Weights of a small sound classifier.
Model: 7.84M parameters, log mel input.
Rows from block 2 of a small sound classifier, named by matrix and row number. Rows with one number belong to one neuron. Each number is 50 + 15 x the weight over its row's rms, rounded and kept within 0 to 99. All counts start at 0. After the name is the row's rms in percent of the matrix's.
After each neuron's rows are labels from the 100 clips, of 14848, where the neuron reaches its largest size: "top examples" is what is common among them. Only what is clearly more common there than usual is listed. The data: short read English sentences (LibriTTS-R).
# u: gMLP up (value half) (model.blocks.2.mixer.u.weight, 640x320), inputs 256-319
# v: gMLP up (gate half) (model.blocks.2.mixer.v.weight, 640x320), inputs 256-319
# out: gMLP down (model.blocks.2.mixer.out.weight, 320x640, transposed), outputs 256-319

u.187 094:43 75 72 19 58 59 67 46 50 62 55 48 74 51 56 62 50 78 49 36 34 56 52 84 33 66 40 68 29 40 70 46 26 75 59 19 52 48 41 44 48 46 60 59 52 44 74 29 59 61 53 74 40 69 35 70 54 41 41 53 54 37 59 42
v.187 092:72 00 41 43 49 51 39 30 85 39 93 74 48 42 53 42 55 63 44 26 57 38 74 46 43 61 51 68 47 55 48 61 37 48 56 47 49 61 54 48 30 55 37 68 54 55 37 58 40 56 66 66 59 50 41 63 23 57 45 37 65 63 28 50
out.187 075:72 57 54 27 46 96 60 62 59 70 67 34 55 77 51 18 70 65 42 64 44 39 44 44 53 32 59 35 33 38 30 49 46 50 52 40 48 31 43 48 21 31 99 58 65 59 58 61 49 44 42 50 28 71 38 64 45 86 53 94 53 17 72 57
top examples: the word "the"

u.482 105:57 28 63 52 25 30 88 69 31 73 40 55 48 46 32 59 11 67 53 34 34 35 37 56 64 75 30 47 75 17 65 61 35 53 34 75 67 49 56 31 79 69 61 11 49 55 46 53 59 49 37 27 28 68 50 46 54 48 50 30 48 61 16 66
v.482 109:68 36 40 65 30 35 37 50 43 39 57 52 33 41 59 58 64 58 70 32 40 31 37 46 61 63 46 48 35 64 46 62 37 28 61 53 28 54 68 12 44 67 66 80 49 52 39 72 55 38 40 59 11 61 54 71 30 52 37 49 58 69 54 69
out.482 117:34 53 35 42 48 67 52 61 26 72 42 82 28 57 28 74 52 63 77 48 18 63 38 50 45 74 67 51 84 43 56 66 30 23 46 25 49 62 49 26 52 62 84 49 34 68 40 52 78 42 32 46 69 49 54 75 44 52 66 53 29 45 68 73
top examples: voice: female

u.618 087:62 24 40 48 49 37 62 27 69 62 67 68 28 58 62 54 41 81 46 47 47 72 59 54 37 74 58 51 31 61 58 71 11 35 37 41 54 57 45 61 42 30 68 44 73 50 78 31 55 66 69 71 57 48 45 84 21 22 51 51 68 57 29 48
v.618 084:39 50 58 64 13 42 49 43 52 81 63 45 22 45 43 62 49 33 71 45 61 46 13 50 48 34 53 33 46 54 48 75 55 36 75 57 56 47 72 24 50 37 96 67 60 40 64 46 46 51 41 29 32 61 31 44 41 59 41 35 39 42 41 48
out.618 096:44 52 49 41 36 59 65 46 48 71 33 69 40 55 26 57 47 73 59 55 38 60 45 54 48 62 59 62 57 41 49 59 33 42 44 46 49 65 51 44 51 20 36 24 41 60 00 62 61 46 40 52 56 79 39 64 53 68 42 36 34 45 64 67
top examples: the word "and"

u.369 121:28 58 68 83 31 32 34 43 49 41 53 54 44 51 82 39 68 30 43 47 69 31 32 35 55 12 27 47 42 57 55 46 73 43 57 54 62 38 36 74 51 76 88 59 60 56 60 49 56 51 32 46 54 54 63 35 41 40 32 42 31 60 28 35
v.369 106:31 58 42 39 55 62 46 74 70 63 47 12 77 51 57 32 71 36 33 80 48 41 82 58 35 54 45 42 18 49 42 02 72 69 42 46 67 50 34 68 39 43 64 78 60 31 58 28 36 56 69 55 70 55 57 43 60 45 57 62 40 57 56 20
out.369 143:72 58 53 39 57 67 55 55 61 73 53 44 68 45 65 25 39 38 34 56 72 49 69 82 58 40 42 70 46 49 35 45 82 78 20 41 42 37 41 71 47 21 35 41 33 53 27 53 42 37 72 40 35 65 46 24 97 58 34 44 52 34 49 44
top examples: voice: female

u.584 096:45 45 54 34 67 46 35 32 54 57 63 45 59 32 37 53 39 62 61 72 28 54 53 58 39 46 43 38 55 52 40 51 57 34 64 41 35 45 50 44 27 39 45 69 70 25 66 46 54 39 52 51 39 52 34 80 49 32 39 49 59 43 77 39
v.584 095:78 23 54 59 38 47 45 53 83 59 85 86 39 26 33 31 51 59 30 19 63 42 52 41 48 54 33 41 50 28 83 52 39 37 48 59 53 54 56 59 48 47 51 49 69 42 34 45 31 64 50 72 50 54 37 65 40 45 60 30 51 57 44 35
out.584 092:41 47 55 46 64 77 56 58 64 36 44 41 52 51 34 54 29 60 59 54 53 52 61 24 23 70 56 81 55 42 55 59 62 60 36 36 66 36 19 48 37 50 24 39 21 56 37 28 24 38 57 70 49 56 67 59 61 59 69 21 52 13 69 73
top examples: voice: male

u.193 100:89 62 66 43 37 40 54 46 48 37 55 56 53 77 50 49 41 63 50 37 49 43 40 84 44 42 48 49 29 40 46 49 51 25 75 35 44 47 39 24 23 61 51 47 61 31 70 52 47 42 45 66 34 92 39 38 58 57 46 49 63 37 70 47
v.193 112:71 42 39 61 26 37 35 29 53 69 55 66 39 50 46 46 69 33 49 33 79 46 46 54 73 52 41 38 54 40 39 52 25 44 46 62 25 76 70 43 75 50 55 47 66 50 79 75 25 65 30 28 36 51 45 32 64 66 48 23 55 78 37 49
out.193 095:25 48 56 31 83 49 90 51 64 54 18 20 62 62 42 41 57 47 47 60 53 58 54 24 42 72 59 31 45 42 69 50 52 50 69 24 57 49 37 50 50 58 62 55 43 58 58 28 52 45 62 70 67 33 58 41 55 45 67 67 59 33 68 46
top examples: voice: male

u.304 095:77 41 48 33 54 48 57 30 56 63 38 41 40 51 41 47 34 52 30 40 38 44 76 55 46 45 51 41 59 51 60 28 28 49 76 61 35 52 64 58 16 36 43 54 74 42 46 44 43 41 68 79 52 86 23 44 74 55 41 59 53 58 59 30
v.304 096:51 33 50 56 67 34 19 33 79 35 88 50 36 43 56 43 54 43 36 46 64 39 61 32 54 38 70 45 61 41 60 35 54 24 55 75 37 67 38 46 58 58 41 42 67 55 50 59 56 45 40 70 74 63 54 30 20 38 47 33 69 55 50 52
out.304 100:27 69 51 54 47 84 46 62 41 27 51 47 42 59 42 67 45 52 61 54 54 72 40 42 15 58 55 64 34 56 53 60 76 55 60 29 74 29 16 50 20 49 59 73 46 67 51 28 70 36 48 43 46 26 50 65 51 70 64 53 43 42 56 57
top examples: voice: female

u.615 103:47 60 22 60 39 40 47 52 69 64 47 45 57 32 66 55 32 81 46 69 31 55 51 70 63 37 33 30 40 46 54 52 49 60 75 24 42 25 52 59 38 01 56 51 81 58 60 62 59 46 67 60 49 69 22 42 41 57 17 68 73 32 51 36
v.615 107:77 09 24 38 64 30 46 35 77 46 73 55 40 19 50 39 48 39 67 27 56 50 52 50 26 71 40 65 56 16 53 69 39 58 27 60 53 60 38 47 59 49 31 28 30 41 29 58 30 52 38 89 46 46 22 56 48 45 43 27 61 55 40 58
out.615 095:63 47 57 62 30 40 59 68 25 28 61 62 50 30 57 55 21 54 64 26 45 42 43 34 26 58 36 91 70 51 56 45 87 48 66 56 76 37 37 49 56 58 17 63 37 63 50 35 65 26 24 45 29 57 52 48 29 25 45 54 26 35 37 67
top examples: voice: female

u.406 091:64 31 55 43 36 60 55 64 68 56 61 36 59 48 38 58 45 52 48 64 41 56 32 74 68 54 36 39 42 48 61 55 71 58 54 22 52 25 31 21 10 52 39 54 66 51 55 67 53 34 48 51 44 78 52 49 52 54 65 65 70 44 69 52
v.406 098:59 19 24 68 66 34 22 35 45 51 59 74 39 53 48 46 61 32 25 55 55 33 40 37 79 45 41 56 69 47 23 45 37 48 39 70 30 80 49 58 68 57 50 40 58 40 53 68 60 71 54 22 40 47 53 30 47 80 48 19 44 81 54 29
out.406 070:45 32 59 53 60 58 58 53 65 56 32 59 43 65 43 55 29 30 60 60 71 63 28 67 46 61 54 45 74 22 51 59 14 43 30 71 49 71 45 45 66 61 47 32 22 56 11 36 42 77 51 59 77 78 58 55 56 51 58 34 35 55 56 69
top examples: voice: male

u.124 094:60 32 71 36 57 74 48 46 71 76 73 44 54 57 39 29 32 44 47 40 49 52 52 58 41 61 60 58 55 25 75 56 52 42 40 63 51 37 25 75 32 41 66 66 65 36 78 37 38 63 49 85 37 64 44 29 54 34 72 53 45 38 60 50
v.124 092:94 26 39 69 36 52 30 40 68 51 67 53 38 14 26 57 47 32 46 38 54 52 54 49 69 45 51 53 47 46 33 61 44 23 49 66 40 70 50 28 44 37 53 53 63 62 55 62 29 45 59 56 47 58 35 36 58 40 76 40 82 71 62 49
out.124 093:43 56 35 48 31 59 41 37 65 67 50 59 49 37 48 66 51 32 51 10 52 54 63 47 56 61 44 75 54 60 54 57 52 48 30 61 43 59 44 56 51 61 40 45 34 60 28 55 39 67 72 44 58 87 75 44 36 31 48 39 33 47 44 74
top examples: voice: female

u.624 107:46 71 68 60 45 47 58 56 22 63 39 32 30 66 31 32 53 81 66 47 30 38 34 70 65 57 51 60 44 69 27 49 54 51 68 32 62 46 48 53 34 55 72 40 41 41 48 49 47 37 33 27 26 83 37 77 80 68 45 47 46 48 55 68
v.624 100:78 27 31 68 14 33 36 46 74 41 59 80 51 63 44 42 37 58 55 41 58 36 51 68 62 40 52 56 65 49 59 36 41 32 50 48 44 60 51 13 29 41 63 66 72 35 63 51 51 57 53 43 33 82 47 43 34 32 56 31 54 65 58 48
out.624 111:59 62 48 20 81 58 59 74 54 37 46 38 57 60 63 33 34 76 53 84 21 32 65 52 57 52 46 32 38 43 51 46 81 65 44 41 65 24 37 63 36 73 76 68 52 54 41 20 53 25 55 61 41 46 42 72 54 48 44 58 38 30 39 43
top examples: voice: male

u.440 111:52 71 58 37 32 44 26 52 52 62 49 22 25 75 56 46 64 29 66 55 69 54 34 36 50 57 68 51 32 66 38 71 47 29 31 44 41 47 37 71 56 76 64 64 64 63 77 57 44 54 60 52 44 60 67 43 27 36 56 97 48 40 66 45
v.440 110:59 26 49 50 40 39 52 32 56 54 64 55 18 48 43 60 49 56 68 37 45 62 23 31 42 67 63 52 59 39 56 67 34 29 42 42 30 50 49 21 64 70 25 52 36 61 55 49 50 62 42 54 39 58 68 63 28 59 49 38 37 69 77 77
out.440 127:49 62 48 39 69 51 49 50 66 63 39 53 49 38 48 30 51 38 59 14 37 46 40 32 27 61 65 62 38 66 59 73 46 39 42 49 41 62 50 36 58 57 39 24 42 56 45 48 23 56 58 60 49 64 78 47 60 34 54 32 51 32 64 74
top examples: voice: male

u.46 093:59 24 73 18 45 44 43 31 61 54 42 31 60 37 30 62 56 54 54 45 39 63 69 40 33 48 59 63 32 71 74 57 66 57 56 54 53 23 24 75 13 46 51 66 52 65 51 44 37 42 67 46 44 53 43 35 45 17 38 57 50 19 47 67
v.46 087:73 25 52 63 38 57 30 44 66 64 56 67 36 39 23 82 40 55 68 22 51 33 39 47 51 59 61 52 47 46 75 76 35 45 54 42 28 59 71 35 58 55 71 59 54 60 50 68 49 56 48 84 51 76 43 58 42 44 66 34 39 50 68 61
out.46 093:44 85 60 65 68 93 42 47 67 44 41 42 58 33 48 44 70 46 50 60 37 55 60 58 43 49 56 53 47 72 51 54 62 64 39 31 54 59 54 62 19 37 49 58 40 80 53 55 42 70 69 35 36 40 57 45 77 70 59 34 25 28 67 57
top examples: voice: male

u.359 099:45 26 46 43 20 62 55 46 75 63 57 37 35 56 38 40 48 72 58 64 26 18 44 68 71 56 47 44 24 61 41 38 65 35 75 29 40 53 53 31 37 06 61 44 66 36 72 39 39 49 56 57 45 79 38 51 38 39 34 81 52 67 45 30
v.359 107:64 27 41 61 38 60 36 17 62 53 83 73 43 41 71 58 54 44 52 27 53 20 46 50 52 51 60 61 42 55 44 46 56 47 51 51 27 67 71 44 41 30 37 80 56 36 61 71 54 52 72 68 42 49 26 61 24 34 36 43 71 70 63 37
out.359 081:22 89 71 67 45 65 53 62 30 54 32 51 39 37 31 55 49 58 56 56 31 72 52 57 45 69 58 50 56 58 50 63 70 60 51 28 51 31 51 44 45 44 37 42 30 82 50 43 60 39 47 38 48 38 65 59 65 63 70 65 33 33 73 70
top examples: voice: female

u.357 098:71 60 70 28 57 53 84 58 63 32 26 39 39 48 38 41 28 80 41 46 41 66 31 73 51 46 53 58 64 50 56 47 62 72 69 35 38 39 70 39 33 44 21 25 55 58 57 72 64 19 47 46 48 83 46 73 63 59 51 61 51 43 54 64
v.357 094:71 29 39 63 38 37 35 40 88 44 59 70 47 19 25 37 46 67 50 21 49 47 34 62 64 67 68 51 47 46 80 59 35 36 65 43 32 64 56 33 57 50 49 35 60 62 38 69 19 46 45 68 32 74 29 54 52 42 67 23 65 55 50 46
out.357 118:50 58 58 15 64 60 72 79 48 33 68 33 64 49 57 35 30 77 54 75 31 51 64 61 44 60 32 42 40 33 48 47 68 72 54 37 75 19 16 63 33 44 69 45 44 55 43 26 55 27 39 68 42 47 37 74 55 54 46 68 51 30 38 40
top examples: voice: male

u.441 096:72 58 73 68 55 36 48 64 80 32 53 48 27 38 29 25 58 67 53 48 34 60 53 60 27 61 46 53 46 56 25 49 60 58 43 50 42 42 31 57 66 37 62 53 48 56 72 63 53 45 56 60 61 51 71 60 67 78 78 70 52 48 86 78
v.441 098:75 08 50 57 57 32 53 57 80 60 89 73 43 29 43 62 43 56 33 37 49 32 35 61 64 62 50 43 53 27 60 50 57 25 59 59 43 54 57 43 59 64 32 58 67 37 61 54 32 53 46 81 35 56 25 65 25 27 35 38 59 52 47 56
out.441 102:55 30 31 36 56 55 46 70 71 35 33 65 37 53 43 57 40 33 61 53 51 44 54 37 06 46 56 64 49 39 43 58 29 38 58 47 68 74 25 39 58 53 55 44 39 59 28 27 36 70 48 75 41 71 49 41 38 48 51 34 41 27 77 50
top examples: the word "and"

u.443 096:41 33 36 46 59 48 64 39 75 50 35 53 71 71 42 49 61 77 48 60 31 49 66 67 46 39 36 53 35 24 82 33 59 50 56 38 55 35 54 62 40 37 52 45 61 47 56 55 33 27 52 75 71 45 29 45 61 58 46 48 48 43 45 14
v.443 100:25 61 65 71 40 57 27 45 35 49 24 43 47 63 38 57 44 52 71 43 51 46 36 22 47 44 43 47 74 68 51 72 49 55 58 33 69 48 59 35 60 76 39 59 48 65 48 46 70 29 47 40 49 51 70 70 42 49 79 42 39 49 63 86
out.443 090:47 40 40 41 38 43 41 45 72 20 57 64 56 25 42 63 54 32 58 49 61 45 56 55 30 68 55 45 68 23 76 59 39 43 62 70 64 70 33 53 38 67 51 85 43 40 31 38 50 80 64 74 64 54 47 51 32 35 44 50 34 79 43 52
top examples: the word "to"