From a checkpoint of a small sound classifier.
Data: trained on short read English sentences (LibriTTS-R), 26041 training examples, 118.0 epochs.
Rows from block 2 of a small sound classifier, named by matrix and row number. Rows with one number belong to one neuron. Each number is 500 + 50 x the weight over its row's rms, rounded and kept within 0 to 999. All counts start at 0. Numbers have three digits each.
After each neuron's rows are labels from the 100 clips, of 14848, where the neuron reaches its largest size: "responds to" is what is common among them. Only what is clearly more common there than usual is listed. The data: short read English sentences (LibriTTS-R).
# u: gMLP up (value half) (model.blocks.2.mixer.u.weight, 640x320), inputs 128-191
# v: gMLP up (gate half) (model.blocks.2.mixer.v.weight, 640x320), inputs 128-191
# out: gMLP down (model.blocks.2.mixer.out.weight, 320x640, transposed), outputs 128-191

u.477:446524525464487518503491545506541540471474534503443478484540580534532473488575504569403566470449453467572538507543506457480503513439464467506510603522460535467530574435410513451454533529498510
v.477:542465576457551451570463453572492579641473480475527483512526451558585622472535356454423454457503394514505522565558394459480424589572535536501478465588500503460508425482479523530501489465454468
out.477:498474458518545491552469543546501446545669460436447473600399527496599427530382515526528517460477462554510524552432472514516466535582493509495524556518542504433430526482544479447500459368489464
responds to: voice: male

u.341:477492532468512495542536423410452483473369486569501441461527478565417538435578487438445524561566502470450480382475548553431551416466525517499438497555483433511570500410476543585496542530564564
v.341:538480597489581517492540453577562563594526515553578575536488489475548589500496457424437468517444446534516547589590416518510537562527430587466495481572443543590572451470429420486618479511416428
out.341:560519545588422456542552432532414526523453456567520551488583525414480530407515485358526393574568429501462501496634505476537508482507499490512447499530484531530554499564456553548601464504477529
responds to: voice: female

u.443:430486446559486612541478444553537472537445435522497462428520587566467577421521465507554576569636396433412466496507576623472529490492476455491531460582484424521512439512563505503496513525523466
v.443:464538537434495438470471542439513567536512522445458561558397493404594535545496534469534455601388547620431497581557493399586505567474488486595494547540558579439540570460489427550533469475493500
out.443:509538464430492509472486472630570577551547482504602521552413486580561477554418477511422611463397430482536570494483460448452529528501480523491483449443488540505509551547558489466493427465643436
responds to: the word "to"

u.42:400446505467465469548487516485522435501475484505571480448498554449564425392564500586518568391456458439531482496459474532515484530502448454561525474451463551453552439525547504530581497467516513
v.42:529445571425511494598580465508533588574424525542577533397540514490565626435567396514432427473494421481513487468603460480509534576482436563469406485626553499538577489450472501510574565520435588
out.42:435522492505541490512449521570487440525595488437486464559428513451475470506473555499557469508571462542444502563436530576580454550486522509546540552461539459442450551448564469490459421453535458
responds to: voice: female

u.266:433500544536597539568531401461472545544492518578569479482529509527496526459518457442530509522598507409483557383499497542439472499435552449439494462549460541473553512407520500446538564536591432
v.266:553374577537518485547491492489479448589501444531497546398483437454453552502578512509509494455423475513529533484535455401536467550482433502406415488534537458533489461443461540448528504580454552
out.266:436576497388487591473492471413552542449461522524544481560495535511462473515431514428399535488543635461502435469525497566515504489386549433531527474436428488444523543516539474615437445523587577
responds to: voice: female

u.407:487448520505519494495558462538486449557528519536527599439501552375461549486540493470488522428556400450534518467505582512556491447465408574468506557528435553543551508564516542535462529497531530
v.407:476487429489490419545546468414547465473426499546554471473452469462489532510500540622441577489476501489536426468468483422482580599458497493532510476452527561520571480538565487577551473506544519
out.407:525506504518516472388512519613436523506607476495542526566440456452547548570451505452500447543547464533463467542468506506514471501584473609519487518513482505486471519558515464490523483414495391
responds to: voice: female

u.558:476472547550433501536534540551591555463392558482410571492541477462524586447493502515540433507513487575529610453579556471571536474602536476508428499513523561578558517500402559479485549472416514
v.558:505543507504458536489489479453545470489479544457531549417464440537492459472513484538539515541441606544428529516553454505522493538532488434522532437472453489539461492431457560461553460513467422
out.558:510586497561419520530522476479565548491492519543483558468409442425533528436568522522470533567431429502472506614496511429526559551450423459431470456493471564556539521440462426424586465564478546
responds to: voice: female

u.118:536484428515584590571492464545472485529449459565464538526546541542498521516568528466540456569618494515510621506498511509521523418591513552492449471552512451530469477478515539528455574518517620
v.118:535526633451483497558453551520476560598489502450578498492476469513570565481538401467427506480496483478568511570519382404502548529533518472452502467524427549539478437469504558473570565514459504
out.118:562590456528530567432538488616448481466493540561542500494602476426480503481433607480526441574556520510365488472493540536458509390594512624512467439532549515489511551501514442561495478430533401
responds to: voice: male

u.205:508450532488529397485473466493458576498521468526495459560512549563430581494604473490512496443519524428505548492605478478563494487469469566539527558566535524551539466481532619470550449585479565
v.205:483542526441543490544560488591552541601509531521558539549479406484589572541460451430460480467463503547539540597524406487509495550567488590456473414538476564522511431404415492525590481510443422
out.205:500512485490573592549492476645395486586503461488642515514604471543526476438445517491564514487613462448456601420553463568456489438567528585503512451586512481468424504522556488537463543440507456
responds to: voice: female

u.322:545540476539523446535477421538499428518532422575522478403537494474495579474533482514522534420460485521567582413548553485537517461522529606457477460610526580537451479556458519548436489440485496
v.322:582469613509508508589520469506493552484398503513563578471514486500451467453445415524504455397426573504512552484522410517515523483495471521481479477544495500504507422545486586436560521534488510
out.322:497401397474489435468476545589459490523603427484605527560352496477561460593446484594512554494500457585405464572419515501556474559504437531516497522478577529475465548560554459490489387402425404
responds to: voice: female

u.289:523522460584572537466559484538534444483495563572486502501439453495531461547447546368573442604601476584392518571421445542433530416541494563481471481446550532485539495455528447609400466486476400
v.289:538484443559581591436551479547442489534557497536499512510461533534553538560488561412551409530603430507436572564494508553454483385531482579447431498584533522496459528472469451496508512510442525
out.289:608470547451472513558529459414535487444405508544492643493444366526472531443530455579544491458494544419529479520550504544489572503428433413438450449446429561585543446478482581488548536558542571
responds to: voice: female

u.625:412492494435528554572589470455532439539473438611444426544577478511543485495507503505450546526504517485459504496479477503412574479518518441535482461549563447551615562494472535451461528388593447
v.625:547502633461552475479547518476559542506443525559479603546476437515623532472524449537470476529446491547506582515613419417492540505508444492478484411570428571601575425460435484518573548493422488
out.625:459554510436427482547533513413552420462434504536427560525474445528489443527565462602531512551412568499489481525555533532519546471412499386495493532397435526529538496492539545490579468510580511
responds to: voice: female

u.317:473496512538459419514611548479610565471498561606465552512450461510455481459496488491483508463449464509509473549458501420569617556458470469497505425539545597630593514472454477586514423510479492
v.317:495482417506563541482575529545517500432556570569472529550427519490516442534418632455528502557588511556467443598422452528498496472525487518488506447465555540550538545468549456590452504477573452
out.317:558499521473481529533570440395537487441460530568524588465407396521520519487559474486514530424531474461569504539462504526480561588437403415473414479489498583564564433512437520495482525521504554
responds to: voice: female

u.330:558457601549560514478557377497561450440402515511501550444583513497435606420507468436547443446560451438455563513503512607446538494507537504480388423555506472522599403433500463551459515471507469
v.330:541449562503582552594517479565548518587511520477587540512444492510585565491488402485512472467454426501470601542534415469462543544553467543401473428592505527570493432417458448482577576445487456
out.330:495394464508432492438471482510503516471522475508439482584555551475461574517545438500470392641470541571496455468601492501529494405533560530526537504462471496471497548501526496540575459498472484
responds to: voice: female

u.618:423496495476581513519533503559531538409549443475482469583437464529478552386536526409565552496450427479530455403547461488495448432558513481587568416556488515423525493526527536586564514488522519
v.618:532634504540480432492532522454527490499482537456451553479485496425483626548599411417565544584407535497567560443609484405507518414485517588476491524488558537502533519512491541506530482487459555
out.618:465394446505474419489447517479457536523696458450528499540348499536555524592533423554582499388549484537464513503448555566500432609482434470516528559505550497457432487603546570454450492521431572
responds to: the word "and"

u.636:407417498545506483536426572498440457537476526461446465545540497477514493513469496436520448586484544520449455543552508532530503424462591488556482489502444509407478494472545531497552541520489520
v.636:510483558458554553492512405538560562588448505560630534523484494540660499535490413501429514428492438526501502594545482470478557552483469553423424424471464539526572404431429493506600494474414490
out.636:458474472394479511533492461535591542488505452489579454479453506623495418443497535640514597423491525448616483480455492560450547565405533417546533472452498503507495527531519523562419509523576549
responds to: voice: male

u.624:503538547568407476488522480472446376452526474479454465540541526385515523548503502505504488586542521482461519528568593509504437498518605482460540558511533385466527578553428487497454469531483531
v.624:514403594490543493605512484579495570610505438504561532526473532528520619468597412464404474389494438506522588494578430461546528509562467577489432515610531497498538497482492420459490486498427554
out.624:417591478494542630546536443462538539568464513548546450501523532539428419455505573508438518441560511444449468485454479592451511499379566446520513413450474505516532504478505464578425544504597450
responds to: voice: male

u.630:428443416550499512469527457489535441397396505546508413535506473541420535480495544419518490522627413482454556416421494598495572498507536506482490477542455507476552541508518539613446488528523475
v.630:493492483544463516583421523548420570623597463408535486564490430533573513514516568427508534481519509507526527543532388420474449478569520561475469571485524499407469560472509512489412502444481429
out.630:516569538581523571411455495439457404430448465499492495489622541487507574409395503410553371597598504493392527470524534536492400436536530576512518496495500471474456465533523575516503518530486475
responds to: voice: male

u.63:449480484475536530516482528531491558503492472478449520536547521574537496531451523520529460517449536504532509471513509590419460475454502529506533541453414476516527480467487628412550620461538574
v.63:524440496516520414602514590521460522548435453437558517535548486491485555544609455438454538550485525519561498505534457418473467506549469461501508462550471478467447491557467527475533583481447546
out.63:467464443477496492504512544495504477526581574494438497543364483560576448524389571481494544523450395523444393648411438560472488526446524505519468520487445553468503542482486471463497502470537445
responds to: voice: male

u.573:514443489535509581401513472564431473526494451466560497518485480521493596446456488499485376478515429503437604496522547629462509413496475566426515422464544540548486380447498520497593596539443512
v.573:527399519507513441508507456483444400579468403454536533502483556476559611533580459547591437496524505455536540482602570505579516520514537517560531518506468512452464411572566517435546453468486455
out.573:528497477562454433448489508511525569554507463461508445513511583569451560460506467570415479515453541470556483497519453424455486539465532519507513500551421417477472472504505603486502492508472558
responds to: voice: female

u.441:409543441507514460446421590490427496460544463414494501533551596560440481538511488521484532547549535551512434527502485498517452505535577427547500574460416422487461503527530572426473559561613455
v.441:489400592466486485573559497589474492602523424497627467473518511558561509523501397544419574491532439538527518553564427448503490583558488510506462443564510547485475490500462528504474499525490568
out.441:516469491450479488483481450592531532579593508482573501534399490558546511593455483480419559422561411505610448556383474528456532658482525507513517518540469538489537492530481484546372505416489533
responds to: the word "and"

u.411:450432574496573543494585466474477395481491500521526566525521449403539480473523468566504410506496423434456519555602531590527541495493535551449506489559532598483541462463476530455514502488460556
v.411:566470585481474543591463463489548482577390471521580573454501466523505509515465470611433539499444589434566531464522457411583506504568525529524432515497491494509438490506443582418553547496510560
out.411:545493478527498467430500529525471511551558511506542562529375467425599491496425535508478485518465449590391488615527469499547501487503405607483460474494516550536513516472509427490552390483470425
responds to: voice: female

u.5:428451539566587506529489466480450518481425455461541432442602559515507493507541468499444475552507538416443598484604522567528471451537504554427565502541479528536481432452449564477473496473497466
v.5:532499596506580484503527464553529577601491470510564583501494470531540618519517406459422488471440428516587617573531444481507471499509504551473472471602483513515473418423474555458538563507372473
out.5:488473437533436477443512571396454487455609472477412486563369497554569429528433522572585535548427589547549488544463475497473449524516505460559500578446435513429456553543519515461438428484529523
responds to: voice: female

u.187:407566543495509507482445480463505419438495489483475423498578519502419462493487551482530507595582546450515481486517447571479499522407510432490510537560510479427463523475540520494481573480565522
v.187:529517536408545557593486443581446473564517482453554479451484466546586486452464381406419544422434451512542501549568439443505478491530499544507458454587426533491490445589448420491482551419458455
out.187:423505505504536543541449468536517442535516517496483469525435567517472459455598550522533540462570462510379536501433496527428520474443528450469532516583469527487525460385448471516484512596488581
responds to: the word "the"

u.354:512497495490502558569536543534484468484485481541502467512548523511549608468444492497496511545536421446409510455502504536446498449482511540495485437597559477515541468524465496491489510553486522
v.354:600431508550453446492445511442508501510509489479456554488529512494463570476506426518522423496451558471535522469519510438553485468567398541454496525502512506492438475484486506431564496592411580
out.354:545492475502508572484517563479460395424485610524526590536506445498544458547447582501574503521558466508479460577457519595495527430500451537488496466448468576506550538543550473517493495514537501
responds to: voice: male

u.121:520497490534459568599474520497467519487431443445494485435663553496506548512462419407501507573540464397543556461533535587460453403476495482525525524548496414470432481504411502455483547508460602
v.121:506489527513497444511565491492497550541425486525547572434501443524462511454568412537546442557453560519522509507585457454549550538523513530477419439590419502499528457495509517480507518545499511
out.121:529464489520499512516544448532531475561422479513569549462494458532595484461395505485461582391512419504446438564527455568476564563494540556473447454491519569578512468491484490551495521422502445
responds to: voice: male

u.344:550441463506527586513541492504423370547515441530548432508495501492473585511438460431500493510617388391426553439450574620485534427457544536444453494474495512504507497438569482488580500478477506
v.344:508453568531531526444430493532474516509557432425541535526459488514461510513429463467567480475517481572475530564533461443439465476515520577514495546556574475514443436464510487490478527511476426
out.344:562514553539454450430489510554535566436429429491502552498485507516479613443616421607465431579451484482540566551571433424528519498482470527471508468535466503501493484503534600483574472555495535
responds to: voice: female

u.544:499582440553484547467527415486521471420583547470440486455473473526493445516417610493502520469479603439507421569406536504402457472449524458462554586464493524456450498384455528556467494499465508
v.544:461602441453497445487437469530480486522577454487503406488499526524441469552494434506475597444507485478609467442486490425542420516497545473549567537508518462431451554552493451453406500393453457
out.544:459470462453447482592455580517478499546638498454391479652429529469503410551479580524462522529452488568516446621458450506484469490480581469511532569498435478438464560467536475494550463469542475
responds to: voice: male

u.580:521507607497516461571501471509491522533431433527583547453576544519573523412437495466486449604502494470528471450554451559481546455407460471534534516564381437552469461571523564485630614566470466
v.580:509453509553527420456481449387539494474429533552519588539522510422468541510467492527574432549421538498446568501552498499505578501469424484445484490541460500487460417401463507431547541547427505
out.580:492488475425429480511513494518544494551530521474548514571359479563587470537354501466429588453424444506485403621424462525476506596398518439502502498460463487511487510536495484470442482460548456
responds to: voice: male

u.550:520490420515508536489453525456466498472431450555408469528527513530408498461580547423573555554570480444419502442513439550518535451567575521569535492620559472474447538519501468562441571511578537
v.550:449452564403493450598454507555546554687511477480586511505566465515607618585500399404429451376449472580572576535620409451455550553540475594465569540535456471464469507540471460495523478528449468
out.550:505512444469536510506475474622536559527489490489623524466431417582472524465426478494495514403497414518437517446491409446494538490506410575488500435566592519560504423510548414540470490486508409
responds to: voice: female

u.31:476391503613572602491487436542453399497532480570534581431481488494595556483419535460588464474610402491447482498525516494487479406531518609446440464531538467564453457501488456461567582577482453
v.31:468406509477511484407488450477456420529489438456543501548485487421522551517491426499468494534485467503526448491574554535558499504458583550523570491568405458428521499618552504438588414532456453
out.31:496503479502481459466465566562517603528489442473460492531434536618484533510573476529466490544376509525517520535512435375473489530503535507483524502527417464463471531485539577447563481568537511
responds to: voice: female

u.89:454451592539443426597537462513444525594434439476563511392594563478492524404611463541387517479467480507489499473576479537504504509481472574493477532571495509547518477489455603507515559551421582
v.89:485455425427461401465429539476476471491574497457443509637406489496458488576554475470556476535464504550518495557499493472581475538466555465605605545493576558473505516508609452529551487505505484
out.89:555524416646617517402509523554456438444589513471545522459383480445521410486454576492618426468497457541386492563425531541519487512576433550468484537502573526477472483480484379472506470431479442
responds to: voice: male

u.192:555351464527538467505561386524515498508430433480483447485516482481536553457549459445516505527594487427502588491536477464544478455512512571496485402494512464519490371438431491525491517484463528
v.192:463378548477494464444453460605458578523454426531577561527424506497468590516462425474538476480464397494531471519569449478505563528507444525504455520604469489454418395482482537418516544422418482
out.192:517496458585483454459466552589540573541516404459542454537529563552503538509448498522393519450444459538560533490503425412471453519519520566520518497566473454461440496547521554490447482385449463
responds to: voice: female

u.460:566458507504613491523483390509557549570416500540516497496508454550484541502538507478534535492553550382517588421533514526461596465547583560409435466505518465574562398416444569565478525527531456
v.460:598468529568507472496477575467461524504466485457529564425558451451484518451476422553495467492395567476533558467488531466567501507484429477452434438521477476545480407545468548414566510511514578
out.460:560385503487465451508482511508473407487511552475463547546354404488555528551427482532602475483394473566423465570483495514522498515545428537496497479447534561492492483563507501492523485456470444
responds to: voice: female

u.32:512550516514546554561494398542529479452471491522523484510652552488481538513520441421576482502608518497508498363489528499435536470507538441530530497578551506519511499555526558481432507503531531
v.32:568466610497507470582497461466503492547470486529520587501493430565604515504491385444497490530494510490575503534593371484489546489514481576435491481498451547539484487459504435461584573492513516
out.32:577512502497497520467522406439505511534414540539511573549458421585425566479491481427419601507555528494476576471451392387483531496499469494471479416561439566542535450531572487432508530442546392
responds to: voice: male